config.yaml
arch: "vgg"
model: "image classifier"
dataset: "Sentinel-2 satellite tiles (TerraMesh)"
train_examples: 145000
image_size: 64
crop_scale_min: 0.7
horizontal_flip: false
cutout: 0.4
targets: ["main land cover"]
num_classes: 9
norm: "batchnorm"
hidden_act: "gelu"
depths: [2, 2, 6, 2]
kernel_size: 3
stem: "deep"
widths: [48, 96, 192, 384]
downsampling: "max"
label_smoothing: 0.2
loss: "cross_entropy"
init: "trunc_normal_002"
optimizer: "adamw"
learning_rate: 0.0024
beta1: 0.9
beta2: 0.999
eps: 1e-08
ema_decay: 0.995
max_steps: 26100
batch_size: 128
epochs: 23.0
lr_schedule: "step"
warmup_steps: 520
weight_decay: 0.05
Rows from block 4, named by matrix and row number. Each number is 50 + 10 x the weight over the matrix's rms, rounded and kept within 0 to 99. All counts start at 0.
# conv: 3x3 conv (model.blocks.4.conv.weight, 192x96x3x3), inputs 18-23, a 3x3 kernel for each
conv.32:52 54 48 58 60 54 56 57 53 42 42 37 45 41 36 48 46 39 56 61 59 58 65 63 49 55 53 45 38 38 43 37 40 43 36 41 49 46 48 51 43 38 56 50 42 50 51 50 53 53 50 46 44 40
conv.33:57 59 53 50 48 50 52 51 50 36 37 49 43 51 58 58 64 66 56 49 34 67 55 39 48 41 34 40 37 44 36 50 59 44 56 68 32 38 52 36 56 59 61 71 67 52 60 41 69 65 43 46 40 30
conv.34:53 47 49 59 51 51 59 48 48 30 31 26 48 52 42 57 63 52 27 39 26 37 46 37 42 48 44 36 41 34 51 53 46 49 49 45 33 23 28 39 32 32 54 52 44 38 41 38 45 44 40 53 54 47
conv.35:41 31 37 45 34 41 39 31 35 43 45 42 53 56 55 53 59 59 55 58 56 53 56 59 56 51 56 58 60 54 73 72 64 63 64 57 46 47 51 43 44 49 40 37 43 51 52 58 51 33 44 55 44 47
conv.36:48 48 51 48 41 44 43 41 45 59 49 52 61 51 50 61 55 59 48 52 46 49 63 57 47 61 56 55 46 40 47 36 36 39 33 38 55 41 44 52 34 46 53 48 62 45 41 40 39 57 57 41 60 54
conv.37:46 45 53 35 41 55 40 36 54 60 53 50 60 58 53 62 57 55 41 37 39 57 49 36 75 67 44 49 44 47 46 51 53 46 56 63 50 51 58 44 48 64 51 55 71 30 34 31 47 59 39 58 74 51
conv.38:51 57 57 52 59 60 51 58 58 41 45 45 42 44 44 41 44 44 55 57 56 56 57 58 54 55 54 46 36 39 47 38 43 46 38 44 43 44 44 44 42 41 45 45 45 52 51 50 56 55 52 51 50 47
conv.39:50 44 47 47 42 42 45 40 38 53 49 46 56 56 57 52 57 59 57 57 55 59 58 62 55 51 55 68 80 74 82 93 82 68 79 69 56 60 55 54 60 54 53 53 52 57 56 55 60 49 52 57 48 50
conv.40:38 39 39 44 40 37 44 38 36 32 29 29 36 27 22 32 25 22 51 53 54 49 51 53 49 49 49 35 40 40 37 40 35 33 35 30 37 42 35 40 37 25 35 25 13 62 63 65 57 58 61 55 57 59
conv.41:36 34 39 37 38 43 40 42 47 47 43 42 51 48 49 50 47 49 62 64 65 59 61 64 62 64 67 54 44 50 54 46 50 56 51 53 43 37 35 41 39 38 43 40 36 54 56 59 50 51 56 50 53 59
conv.42:53 48 50 56 50 50 53 47 47 52 45 42 54 45 40 56 50 47 56 55 58 53 53 58 53 48 49 49 50 50 52 49 49 43 44 44 45 54 53 47 52 49 44 44 45 69 68 69 59 52 60 56 51 56
conv.43:66 64 67 64 63 65 64 63 64 45 43 40 49 46 42 51 49 46 53 51 57 51 48 56 51 48 56 59 58 61 59 61 65 60 61 66 43 48 46 46 51 47 46 47 45 60 55 60 57 48 55 58 50 57
conv.44:55 50 52 53 48 45 51 46 45 44 42 44 48 44 46 52 53 54 59 58 63 53 54 60 55 51 56 44 49 44 48 49 43 41 44 39 42 52 48 48 53 44 42 41 42 69 61 66 50 44 55 52 44 54
conv.45:46 49 39 45 50 43 41 46 42 43 45 40 46 48 43 47 46 38 43 48 50 46 51 53 46 50 52 52 52 53 58 57 56 63 58 55 51 51 47 53 52 44 49 46 39 44 49 50 49 49 50 48 49 49
conv.46:56 50 39 55 39 25 43 28 17 55 63 54 59 58 47 46 43 44 44 42 50 37 53 63 48 66 63 53 54 49 53 50 48 36 39 51 55 54 49 57 44 39 44 35 45 44 34 40 29 47 60 38 63 62
conv.47:47 48 50 45 47 46 43 45 45 60 60 62 61 61 65 60 62 64 55 51 56 50 46 50 46 43 50 61 63 60 63 63 58 59 59 55 50 54 52 54 55 52 53 52 53 59 50 54 50 35 36 46 32 39
conv.48:46 50 47 46 51 49 42 48 45 43 47 46 46 48 47 42 44 43 47 50 45 46 49 48 45 48 46 49 54 57 51 54 55 52 53 50 49 55 50 51 56 50 47 48 43 53 57 54 51 52 52 51 52 52
conv.49:37 35 34 41 41 37 39 38 37 48 54 48 50 62 56 44 52 51 50 57 52 51 59 59 49 50 53 56 66 52 71 87 68 60 76 63 45 41 45 38 31 32 41 32 35 57 56 51 55 47 47 51 41 48
conv.50:04 27 38 41 52 50 41 53 57 39 43 44 48 54 56 46 54 56 51 50 49 44 44 50 48 48 52 42 43 51 45 51 57 54 56 60 35 38 48 50 54 55 52 52 46 53 54 51 41 39 45 44 37 40
conv.51:49 61 58 54 63 59 43 52 51 49 50 46 55 56 51 48 46 42 58 53 57 51 47 53 52 50 55 67 67 73 68 67 68 66 63 65 48 54 49 59 61 53 52 53 50 60 54 49 50 43 46 49 48 52
conv.52:51 62 58 55 64 60 46 55 52 50 51 47 54 56 52 49 48 44 63 59 62 55 51 56 52 49 55 67 66 73 69 67 70 69 64 67 53 59 55 62 66 60 58 61 58 62 59 53 54 49 48 50 48 49
conv.53:41 46 44 52 57 49 46 50 43 44 45 48 52 54 56 53 53 52 61 54 52 44 38 44 40 34 43 47 53 50 46 53 47 47 54 50 50 56 49 56 60 50 46 46 45 72 65 55 52 32 37 45 32 43
conv.54:49 54 54 49 54 54 48 53 53 43 44 43 42 43 43 39 41 41 59 60 59 59 60 61 59 60 60 44 36 38 40 32 35 39 30 33 46 47 45 43 44 44 40 41 40 56 55 53 56 54 53 55 54 53
conv.55:56 61 62 60 63 64 60 58 62 34 33 37 30 29 34 29 30 37 52 56 58 51 53 55 48 46 48 40 36 31 31 30 22 23 26 20 29 30 28 30 27 17 32 25 16 60 63 66 62 62 61 59 54 52
conv.56:40 42 44 45 46 43 40 42 45 58 54 48 67 58 48 59 54 49 42 52 48 40 54 55 40 51 54 52 54 50 56 54 45 53 52 43 44 45 49 44 48 51 46 51 51 40 39 45 32 35 53 37 41 54
conv.57:37 44 36 48 54 46 45 55 48 45 42 46 43 35 39 45 32 35 30 39 35 42 44 38 39 39 28 51 46 52 48 51 60 49 41 55 50 52 54 51 52 49 49 45 45 46 57 57 59 52 48 54 48 38
conv.58:49 51 50 49 53 51 38 43 42 38 44 41 47 51 46 43 46 41 51 43 46 37 32 38 34 32 42 54 56 57 58 62 61 53 59 59 55 60 56 58 65 62 55 60 56 54 45 46 37 23 30 38 27 39
conv.59:52 43 46 50 51 55 63 68 63 55 69 60 53 57 54 31 28 41 34 40 36 54 59 48 61 61 42 54 46 32 52 42 39 31 30 37 61 55 49 37 31 41 27 26 47 29 32 54 41 65 74 60 70 54
conv.60:42 48 39 50 59 49 48 55 47 48 44 43 45 44 43 44 42 42 43 49 49 41 44 48 36 40 42 53 49 56 50 51 54 55 52 53 51 52 50 53 56 52 55 56 54 49 56 58 46 46 49 43 45 43
conv.61:43 38 37 45 39 38 47 45 45 36 41 40 39 45 45 35 41 44 61 62 60 60 59 60 61 59 60 53 57 63 53 57 64 60 61 66 42 37 33 40 38 38 38 38 40 57 59 57 52 52 53 46 47 53
conv.62:32 46 49 49 55 57 39 46 53 29 36 37 40 41 39 47 45 38 21 46 40 42 58 54 44 60 63 62 37 48 55 37 50 51 33 46 48 48 49 53 49 47 60 50 48 21 37 49 43 50 56 51 55 62
conv.63:55 56 56 51 53 54 50 52 53 48 47 46 48 47 46 46 46 44 62 63 63 64 65 65 66 67 66 41 36 37 37 32 32 33 27 27 54 53 51 48 48 49 42 44 45 56 57 55 60 59 57 61 61 60
conv.64:41 45 43 43 38 37 38 38 48 47 48 43 58 57 48 56 53 47 35 29 45 33 33 43 62 62 53 58 60 54 47 49 49 40 44 45 48 59 50 57 50 44 58 46 49 45 31 42 40 41 50 53 67 64
conv.65:51 55 55 50 55 55 52 55 54 41 41 40 41 40 39 39 40 41 57 58 57 57 58 59 58 58 59 39 32 34 37 31 33 36 29 32 46 46 45 44 44 43 43 43 42 54 54 53 55 54 53 53 52 51
conv.66:57 54 49 50 55 47 27 38 39 39 53 45 49 60 51 34 41 36 37 37 45 45 48 49 46 47 43 57 50 46 60 55 53 44 41 45 47 47 50 50 53 42 40 39 36 48 41 44 49 45 43 39 40 37
conv.67:45 41 39 44 41 36 38 35 37 53 62 52 60 70 59 42 49 47 58 61 52 52 59 55 53 52 51 50 64 45 68 89 62 38 65 45 39 27 30 22 20 25 36 29 31 56 47 53 55 42 57 57 48 58
conv.68:30 50 54 29 50 57 27 44 51 39 48 44 41 49 44 32 40 33 52 55 57 49 50 53 48 52 55 55 49 49 53 48 48 53 43 39 37 48 42 42 51 49 37 40 41 47 49 55 46 43 52 44 45 54
conv.69:55 54 50 58 57 51 60 57 54 44 44 41 44 44 43 47 46 44 41 48 47 45 51 50 40 46 45 57 58 57 62 62 62 69 64 62 46 47 52 46 45 48 49 47 46 45 55 54 51 56 52 44 47 43
conv.70:56 55 51 59 57 52 59 55 51 34 32 29 34 30 26 35 32 30 63 70 69 65 74 74 63 68 67 26 27 30 26 27 26 23 22 21 50 47 44 47 40 34 46 37 29 51 54 57 52 56 57 54 56 54
conv.71:45 77 42 51 83 35 46 73 23 45 44 40 55 56 38 50 50 30 51 41 50 47 42 57 40 38 58 43 43 53 45 48 43 40 45 46 51 52 31 59 62 32 51 53 25 49 46 44 46 39 50 44 39 54
conv.72:44 48 47 47 51 48 46 49 46 52 50 46 55 52 46 55 52 46 64 69 70 66 72 73 64 69 69 37 34 36 32 31 31 29 27 25 61 59 54 59 55 51 57 52 46 53 56 55 55 58 57 56 57 54
conv.73:48 56 53 49 57 54 46 55 53 41 44 39 42 44 39 38 41 37 60 63 65 58 61 64 56 58 60 46 36 37 41 35 38 36 29 35 43 47 44 40 45 42 40 44 41 57 56 54 59 56 53 52 51 49
conv.74:43 47 33 47 46 33 42 45 43 43 46 46 45 44 47 51 46 51 46 49 41 48 54 55 42 43 41 51 50 43 53 53 45 51 52 51 42 54 42 47 55 37 47 45 44 55 52 54 53 45 60 47 43 49
conv.75:50 52 46 55 56 49 52 54 50 44 43 39 48 44 38 51 48 40 68 76 73 67 77 76 59 67 66 47 46 48 44 44 43 43 40 41 51 50 46 56 49 39 59 51 38 52 53 52 52 51 51 52 49 46
conv.76:46 50 53 44 49 53 46 48 50 47 46 45 47 47 47 45 46 46 61 61 60 61 62 61 62 62 61 47 40 43 45 38 42 44 38 39 49 48 47 47 46 48 45 45 46 55 55 54 57 57 55 55 55 54
conv.77:38 50 45 50 61 53 35 49 42 37 42 42 50 52 46 45 46 40 60 43 45 42 32 39 44 38 48 62 58 60 61 61 53 59 64 57 41 50 49 49 59 58 45 50 52 68 60 53 51 37 36 52 40 49
conv.78:43 42 45 47 49 51 57 64 57 41 54 43 52 62 50 44 51 47 41 43 47 47 54 60 56 63 61 58 65 53 57 66 61 55 57 47 36 51 57 41 62 60 42 51 46 50 50 56 52 55 58 59 60 56
conv.79:36 37 39 35 35 35 35 34 32 53 55 52 57 63 63 54 62 62 60 63 63 60 60 65 59 58 62 76 83 75 83 89 78 73 80 70 53 55 52 54 55 52 52 51 53 60 56 58 56 46 51 54 47 54
conv.80:64 66 62 65 68 63 58 62 59 52 58 49 57 64 53 51 59 51 50 50 56 38 40 50 39 40 51 56 60 54 58 64 58 52 57 52 56 59 56 57 62 59 52 59 55 46 45 50 37 31 41 39 30 40
conv.81:33 46 57 27 33 44 30 32 35 42 45 54 37 40 49 38 41 45 44 49 42 42 48 51 38 36 49 57 52 55 56 49 47 53 44 46 43 45 35 44 44 42 46 45 47 53 57 55 45 53 65 42 42 58
conv.82:45 45 41 52 56 47 42 44 36 43 41 39 44 48 45 37 40 39 40 46 48 32 38 45 36 37 47 38 40 40 38 43 45 38 43 45 47 41 39 51 47 46 45 44 49 51 51 57 43 35 41 53 38 45
conv.83:52 53 58 29 37 60 25 40 62 48 55 56 44 52 47 44 53 46 48 44 50 44 47 62 29 43 59 54 53 51 59 48 46 60 45 56 54 58 50 35 50 64 46 58 67 50 46 46 42 42 54 32 41 50
conv.84:39 48 40 46 58 50 43 51 44 35 36 36 35 34 35 31 31 33 47 47 48 49 52 52 46 50 48 47 46 44 47 47 48 43 40 43 37 41 47 40 43 43 41 41 40 48 48 50 53 49 50 53 51 47
conv.85:54 57 59 50 53 55 49 52 53 48 48 46 48 48 46 46 46 45 63 64 64 63 65 65 66 67 67 41 38 40 38 34 34 33 29 29 55 55 53 49 51 51 41 45 46 56 57 55 58 57 56 60 60 59
conv.86:43 31 35 49 37 34 49 51 49 53 47 47 62 56 52 57 61 60 64 70 52 57 79 67 40 57 55 37 44 46 51 53 54 55 57 53 47 42 56 50 44 56 49 53 66 52 67 55 40 74 71 27 48 50
conv.87:38 45 36 39 46 40 33 36 38 40 40 34 49 50 44 51 50 45 37 35 41 42 36 43 48 45 50 55 54 50 54 53 56 46 41 49 39 39 36 46 44 37 47 43 39 50 40 43 49 41 45 54 57 58
conv.88:59 56 47 60 57 51 60 56 52 47 49 46 49 50 48 53 53 49 40 49 50 43 51 51 39 46 46 52 56 58 58 58 59 64 61 58 42 42 40 43 42 40 45 43 38 42 50 50 47 52 49 42 46 41
conv.89:43 55 57 53 61 61 58 59 60 35 46 50 40 51 56 38 48 52 49 47 48 51 51 50 49 44 49 39 45 48 48 53 52 55 55 47 49 47 51 50 47 49 53 45 41 42 45 51 50 50 49 56 46 45
conv.90:46 47 42 52 56 49 50 52 50 30 37 43 25 31 38 28 33 37 52 51 49 56 55 55 49 49 50 60 53 49 60 52 51 53 49 50 36 40 51 33 34 39 38 35 40 48 46 46 51 47 47 51 47 45
conv.91:54 56 53 57 59 55 57 58 54 37 36 34 38 34 31 38 36 32 62 69 68 65 73 73 63 69 68 30 28 31 28 25 28 26 22 24 51 49 48 48 43 39 47 41 35 52 54 55 53 55 56 53 55 53
conv.92:47 51 52 46 49 49 44 47 45 57 53 51 59 55 55 55 54 55 56 55 55 55 56 58 57 58 60 48 46 52 48 47 53 52 52 58 64 58 53 59 53 52 52 44 43 51 51 55 45 44 49 47 45 50
conv.93:41 41 41 40 39 41 41 36 44 32 42 43 35 47 49 33 42 42 37 45 31 42 50 35 34 38 25 44 46 33 61 62 54 60 58 52 55 51 55 45 46 50 44 42 50 39 47 49 42 46 46 44 45 39
conv.94:40 47 42 48 50 43 45 46 42 44 42 43 54 50 44 47 47 39 43 44 47 43 47 51 41 48 51 45 56 55 46 55 51 43 47 43 38 44 40 49 54 47 48 49 38 43 41 42 41 40 44 35 43 49
conv.95:50 50 51 48 49 51 48 51 53 65 71 64 67 73 66 67 71 67 45 50 52 41 46 48 40 42 42 62 66 62 63 66 63 60 65 63 50 53 56 47 50 54 54 56 59 51 49 52 46 43 49 43 41 44
conv.96:39 47 47 36 41 45 34 40 43 47 49 50 46 48 49 43 45 45 47 49 52 45 46 50 50 48 52 55 55 53 51 53 51 56 59 57 56 63 58 59 61 56 53 55 51 53 51 59 51 46 55 57 54 61
conv.97:62 59 52 61 58 53 61 55 52 49 50 49 50 50 49 54 53 49 41 47 48 44 52 51 43 51 49 55 57 59 58 57 59 64 59 59 46 45 46 45 43 42 47 44 42 42 46 46 47 52 49 43 48 43
conv.98:52 58 58 51 56 56 48 54 54 48 48 46 48 48 47 45 45 44 60 62 62 61 62 63 63 63 64 51 44 46 46 39 40 42 34 35 48 49 48 44 47 47 38 41 42 57 56 54 58 56 54 58 58 57
conv.99:51 55 57 54 55 56 57 55 55 44 47 49 42 46 48 37 40 41 46 51 53 43 45 49 41 39 43 36 44 37 39 42 28 28 33 19 44 46 46 42 40 36 41 35 28 54 61 62 59 58 57 59 54 51
conv.100:55 55 53 55 55 54 53 55 55 58 63 56 64 70 59 62 66 59 48 53 55 45 50 55 47 47 48 59 67 60 65 70 62 63 69 61 39 42 42 36 39 39 37 37 37 51 49 52 46 42 51 47 42 48
conv.101:56 62 54 58 67 61 45 56 54 65 65 60 65 66 63 56 58 59 42 41 47 37 35 40 40 35 39 49 50 45 47 50 43 44 50 42 39 41 40 43 44 42 37 39 46 45 43 46 40 38 39 45 41 38
conv.102:48 52 51 49 53 52 49 52 52 44 45 42 44 45 43 42 44 41 62 64 63 63 65 65 63 64 65 38 31 33 36 29 32 34 28 29 49 49 47 46 47 45 44 45 42 56 56 54 58 56 54 56 54 53
conv.103:55 49 46 57 49 45 58 50 50 36 35 33 37 30 26 34 30 28 47 52 48 49 54 52 49 51 49 46 50 50 45 47 48 39 40 42 45 46 45 38 33 28 30 21 14 52 53 50 51 49 48 54 52 49
conv.104:49 52 51 48 49 45 39 44 42 41 43 47 45 51 54 43 48 50 38 33 39 41 32 41 57 48 54 47 54 55 44 50 48 43 49 43 46 58 47 45 51 42 46 48 44 52 34 38 54 33 38 61 58 65
conv.105:45 44 50 50 51 56 45 48 49 51 50 48 55 54 48 50 50 43 54 62 64 49 56 62 43 48 56 37 39 37 32 38 33 24 31 28 46 49 46 46 47 42 44 41 34 57 61 59 59 57 58 54 51 54
conv.106:47 49 34 50 55 40 45 46 35 48 40 27 53 40 22 50 37 18 37 42 42 38 44 43 33 39 34 52 39 41 55 41 41 49 32 43 46 38 42 49 38 24 49 33 13 50 47 45 49 45 44 47 47 40
conv.107:68 71 64 71 77 70 67 74 70 51 53 45 56 59 49 54 59 50 52 52 60 41 41 53 39 40 51 57 59 54 59 62 58 57 59 55 54 55 53 56 58 53 52 54 49 46 44 50 37 31 39 38 29 35
conv.108:53 59 57 52 58 57 50 56 55 46 46 43 46 46 42 43 44 40 63 66 66 64 66 67 65 67 66 42 36 37 37 31 31 33 26 25 50 51 48 45 47 46 39 41 38 56 58 54 58 58 55 60 60 58
conv.109:53 59 57 53 59 58 50 57 55 46 46 42 47 48 44 43 45 41 62 64 65 61 63 65 62 63 64 47 41 42 44 38 37 39 33 33 47 49 46 44 48 45 38 42 40 58 58 55 58 56 54 59 58 56
conv.110:57 54 50 60 57 52 61 56 52 31 28 24 30 22 17 28 21 18 54 62 61 57 64 65 56 61 59 23 28 27 24 28 26 20 22 18 43 44 44 40 35 29 38 27 18 50 54 57 50 54 56 52 54 53
conv.111:51 42 42 44 37 39 48 44 49 39 37 34 38 36 33 37 37 34 52 52 52 53 53 53 54 53 55 46 40 48 41 36 43 47 40 43 47 44 46 40 38 41 33 35 36 49 50 49 49 47 49 48 46 52
conv.112:43 57 42 43 57 39 32 48 35 47 52 45 50 56 46 45 49 39 55 53 57 46 47 54 45 47 54 54 41 43 51 38 44 43 28 44 43 37 28 49 43 28 42 36 20 54 53 50 45 46 48 46 50 52
conv.113:55 61 52 56 64 56 52 59 54 52 52 53 54 53 54 54 55 53 47 41 48 36 32 40 35 30 40 49 50 47 51 53 49 55 57 55 54 56 51 57 56 50 47 48 46 51 38 44 40 27 34 45 28 35
conv.114:47 55 49 56 61 56 48 51 45 41 49 44 51 59 53 42 53 48 44 44 51 40 43 47 44 46 48 47 52 51 51 56 55 48 55 52 63 66 53 62 67 56 49 54 41 35 28 32 27 23 24 34 28 27
conv.115:55 59 62 59 62 60 55 59 56 44 41 42 49 44 42 49 44 43 51 46 47 46 42 45 48 44 48 46 47 54 48 49 54 53 50 53 45 48 44 53 53 45 49 45 40 65 56 50 47 43 45 43 44 48
conv.116:40 42 44 41 43 46 43 46 49 44 45 41 45 47 42 44 46 41 61 62 62 62 62 63 62 62 63 48 42 45 48 43 45 46 42 44 48 50 49 46 49 49 45 48 46 55 55 54 56 55 53 55 54 54
conv.117:39 40 35 36 41 34 28 34 32 38 38 35 35 39 37 36 36 36 54 57 53 56 58 59 53 54 57 49 51 47 62 66 63 56 60 57 48 41 46 39 32 36 45 33 41 53 53 53 55 47 47 52 45 47
conv.118:47 39 39 47 36 36 49 40 41 41 47 48 45 57 54 44 54 50 59 67 67 58 66 70 57 62 65 59 72 59 69 83 65 61 72 61 35 21 26 32 21 27 40 36 38 62 62 59 59 55 57 54 51 57
conv.119:49 56 55 47 55 55 46 53 53 45 46 42 46 46 44 43 44 41 60 61 62 60 61 62 61 62 63 51 44 45 49 42 44 45 38 39 46 48 45 45 47 45 41 44 42 55 54 53 56 54 52 54 54 53
conv.120:53 57 55 54 59 57 55 58 55 41 42 39 40 40 39 38 40 39 60 63 63 60 64 65 59 61 62 36 29 31 34 28 29 34 26 28 46 46 45 44 43 41 42 42 40 55 56 54 57 56 54 54 52 50
conv.121:46 47 36 51 52 42 46 50 42 49 49 45 49 52 49 48 52 51 44 46 50 39 43 48 37 40 45 46 48 43 42 47 39 44 50 41 46 52 47 49 56 48 45 52 46 51 48 52 46 43 49 46 43 47
conv.122:32 54 37 47 65 48 33 50 36 43 51 43 49 58 51 36 42 36 56 53 62 47 43 55 52 49 59 51 48 47 50 47 45 48 40 43 41 48 41 54 62 51 47 49 46 53 50 49 42 38 42 44 43 40
conv.123:45 58 54 48 60 54 43 52 47 47 48 42 50 52 46 45 44 40 59 55 60 55 52 57 56 55 58 58 56 60 60 56 59 57 51 53 46 51 46 54 57 52 52 54 50 56 52 49 51 48 48 48 48 48
conv.124:52 58 57 49 55 56 47 52 53 46 47 45 46 46 45 43 44 43 61 62 61 63 63 63 64 65 64 47 41 42 43 36 38 39 31 33 49 50 48 44 45 46 39 41 41 57 56 53 59 57 55 59 59 57
conv.125:51 55 55 48 52 53 47 50 50 47 47 45 46 46 45 44 45 44 63 65 64 64 66 65 67 68 66 36 32 34 32 29 29 29 25 24 55 55 51 48 50 49 43 44 44 57 57 55 59 59 57 60 61 59
conv.126:50 51 55 48 47 52 49 49 55 51 52 51 52 53 51 50 50 46 47 45 43 45 47 47 43 48 50 56 56 59 52 53 56 56 59 62 52 63 64 64 78 75 66 78 71 49 46 44 50 50 49 50 54 55
conv.127:60 61 55 66 70 65 63 68 63 37 41 43 40 40 42 41 42 42 56 62 59 57 64 63 54 59 58 56 55 55 57 52 53 56 49 49 36 37 44 40 38 39 44 36 36 53 57 54 55 55 51 57 53 47
conv.128:53 47 45 55 48 44 54 46 47 37 37 34 41 36 33 38 37 36 50 54 51 50 54 53 49 50 48 48 51 52 48 50 52 41 43 45 47 49 46 41 40 34 36 31 27 57 56 53 52 49 48 54 49 47
conv.129:52 59 53 55 62 57 53 61 56 44 44 39 45 44 37 44 43 36 62 68 68 61 69 70 57 64 66 42 35 36 37 31 32 33 26 29 47 48 46 45 46 41 43 42 36 54 56 53 56 54 53 55 55 52
conv.130:59 63 53 61 68 58 55 62 55 50 49 50 52 51 51 51 51 51 48 44 49 37 36 43 36 33 43 50 50 51 51 53 53 56 57 57 55 58 53 59 61 53 48 51 47 53 45 48 43 33 41 51 33 42
conv.131:55 61 60 51 56 57 48 53 53 49 49 46 49 49 46 46 46 44 61 63 63 62 64 64 65 66 66 50 47 47 46 42 41 41 36 35 52 54 51 46 50 49 38 42 43 55 56 54 57 56 55 59 60 59
conv.132:49 54 50 52 57 50 48 53 46 44 39 42 40 35 36 41 35 38 39 39 41 37 36 41 37 36 40 41 38 44 41 41 43 42 39 40 50 52 51 50 49 47 49 46 48 48 49 54 45 43 50 47 46 47
conv.133:47 58 52 53 64 55 40 50 46 47 52 45 53 59 51 43 47 40 57 56 62 44 45 59 46 46 58 63 66 67 69 70 67 66 64 62 46 50 42 57 60 50 48 50 48 57 55 52 44 39 48 43 42 51
conv.134:46 50 51 44 48 50 45 49 50 44 43 41 44 44 42 42 42 42 60 61 60 61 62 62 63 63 64 45 39 41 44 37 40 43 36 38 49 49 47 46 46 46 44 44 43 55 54 53 56 55 54 55 55 55
conv.135:28 18 20 25 12 16 31 19 22 46 52 50 49 56 54 48 54 51 53 58 56 53 57 58 52 54 56 48 55 46 53 62 52 46 56 49 47 43 48 38 34 44 43 42 48 55 58 55 53 52 53 48 46 50
conv.136:55 49 44 56 57 54 62 69 61 56 79 67 44 67 61 12 25 27 33 28 34 52 48 43 66 74 61 55 58 38 58 66 55 50 50 44 54 66 65 36 49 57 16 16 34 41 30 42 49 51 54 53 64 59
conv.137:52 41 37 50 42 35 49 47 45 33 41 51 22 27 43 32 30 41 34 39 34 37 40 38 25 28 29 51 48 46 57 55 53 55 51 48 35 39 58 32 33 47 40 37 42 47 56 58 45 43 49 34 31 36
conv.138:46 58 49 50 61 50 36 47 39 50 56 46 54 60 49 42 46 38 51 51 57 41 45 55 46 49 56 63 67 66 70 70 65 64 61 60 41 47 40 52 56 43 40 43 37 52 44 43 38 33 44 40 43 53
conv.139:57 61 54 64 69 63 61 65 60 39 38 36 41 39 37 40 39 37 54 60 60 54 61 62 50 56 55 54 50 44 56 51 47 53 45 41 34 33 41 39 36 34 42 36 33 55 59 58 56 57 55 56 54 49
conv.140:39 43 49 48 59 64 50 62 66 37 38 31 43 49 42 38 47 39 54 54 55 49 46 51 45 42 50 47 55 53 50 62 63 43 61 63 43 49 45 52 61 55 47 58 55 50 49 46 46 39 41 45 34 38
conv.141:51 56 38 61 68 50 50 60 47 41 43 36 44 48 42 39 42 39 49 53 58 43 47 55 44 47 54 54 55 47 52 56 48 48 52 45 39 45 36 45 52 42 33 42 35 53 49 55 47 41 51 52 42 49
conv.142:52 58 56 57 60 53 48 54 47 52 47 49 56 52 51 52 51 49 37 35 40 35 35 41 36 33 42 41 46 46 45 50 49 46 50 51 58 55 50 56 53 50 48 45 47 52 40 43 47 36 39 52 35 42
conv.143:54 59 59 51 57 59 50 56 56 48 48 45 48 49 46 46 47 44 62 65 65 63 66 65 65 66 66 45 41 42 41 37 37 37 32 32 50 52 50 46 50 49 39 43 43 57 58 56 59 58 56 61 60 58
conv.144:50 48 42 51 50 43 49 51 48 45 51 51 46 54 55 39 47 50 49 52 47 51 53 46 44 50 48 45 46 48 44 45 46 44 47 45 49 49 42 55 56 47 49 55 53 38 41 41 36 41 39 32 37 38
conv.145:30 29 27 39 39 33 32 33 27 49 50 44 53 59 54 47 52 49 53 56 56 47 52 57 46 48 56 43 50 46 53 60 54 51 59 53 45 46 47 47 49 49 42 44 47 55 53 54 49 41 48 52 40 51
conv.146:40 46 45 39 46 46 39 46 46 43 43 40 43 43 40 40 42 40 63 65 63 64 64 64 64 63 64 46 36 40 42 31 35 42 31 34 50 50 47 47 47 44 44 44 40 57 57 55 57 56 54 56 55 55
conv.147:58 43 39 59 44 41 64 57 61 53 52 47 50 56 48 51 55 52 37 47 51 37 45 53 37 45 47 45 56 53 39 55 53 42 44 44 54 47 50 50 48 51 54 58 67 53 53 57 47 38 41 46 35 35
conv.148:60 44 39 53 38 35 67 54 54 33 43 41 38 46 44 38 42 40 45 55 54 48 57 58 47 53 54 50 57 45 62 72 62 48 59 52 39 34 45 26 21 31 39 28 35 53 55 58 48 48 55 47 50 54
conv.149:39 58 53 34 58 53 31 43 37 50 54 55 52 57 59 43 51 55 53 51 55 49 55 62 39 53 60 48 55 55 45 50 58 46 40 50 45 45 35 47 51 44 45 44 43 55 53 48 46 55 51 33 52 52
conv.150:49 51 50 49 52 47 45 45 43 51 51 54 51 55 58 50 55 55 52 48 51 48 43 48 45 40 47 49 53 49 51 53 49 46 49 45 48 50 48 49 50 47 43 43 47 61 48 52 48 35 40 48 33 44
conv.151:45 47 47 45 52 50 44 52 52 51 54 51 57 56 52 55 52 49 45 44 50 26 29 45 20 29 48 51 53 53 51 52 49 53 54 49 60 61 58 67 66 58 66 60 51 57 44 43 40 21 33 37 24 41
conv.152:55 70 72 46 60 74 28 40 60 54 59 60 53 55 60 52 45 50 42 38 32 53 50 37 56 56 42 50 56 50 49 52 48 46 48 48 41 51 55 43 49 56 44 40 52 43 41 39 55 55 46 56 62 51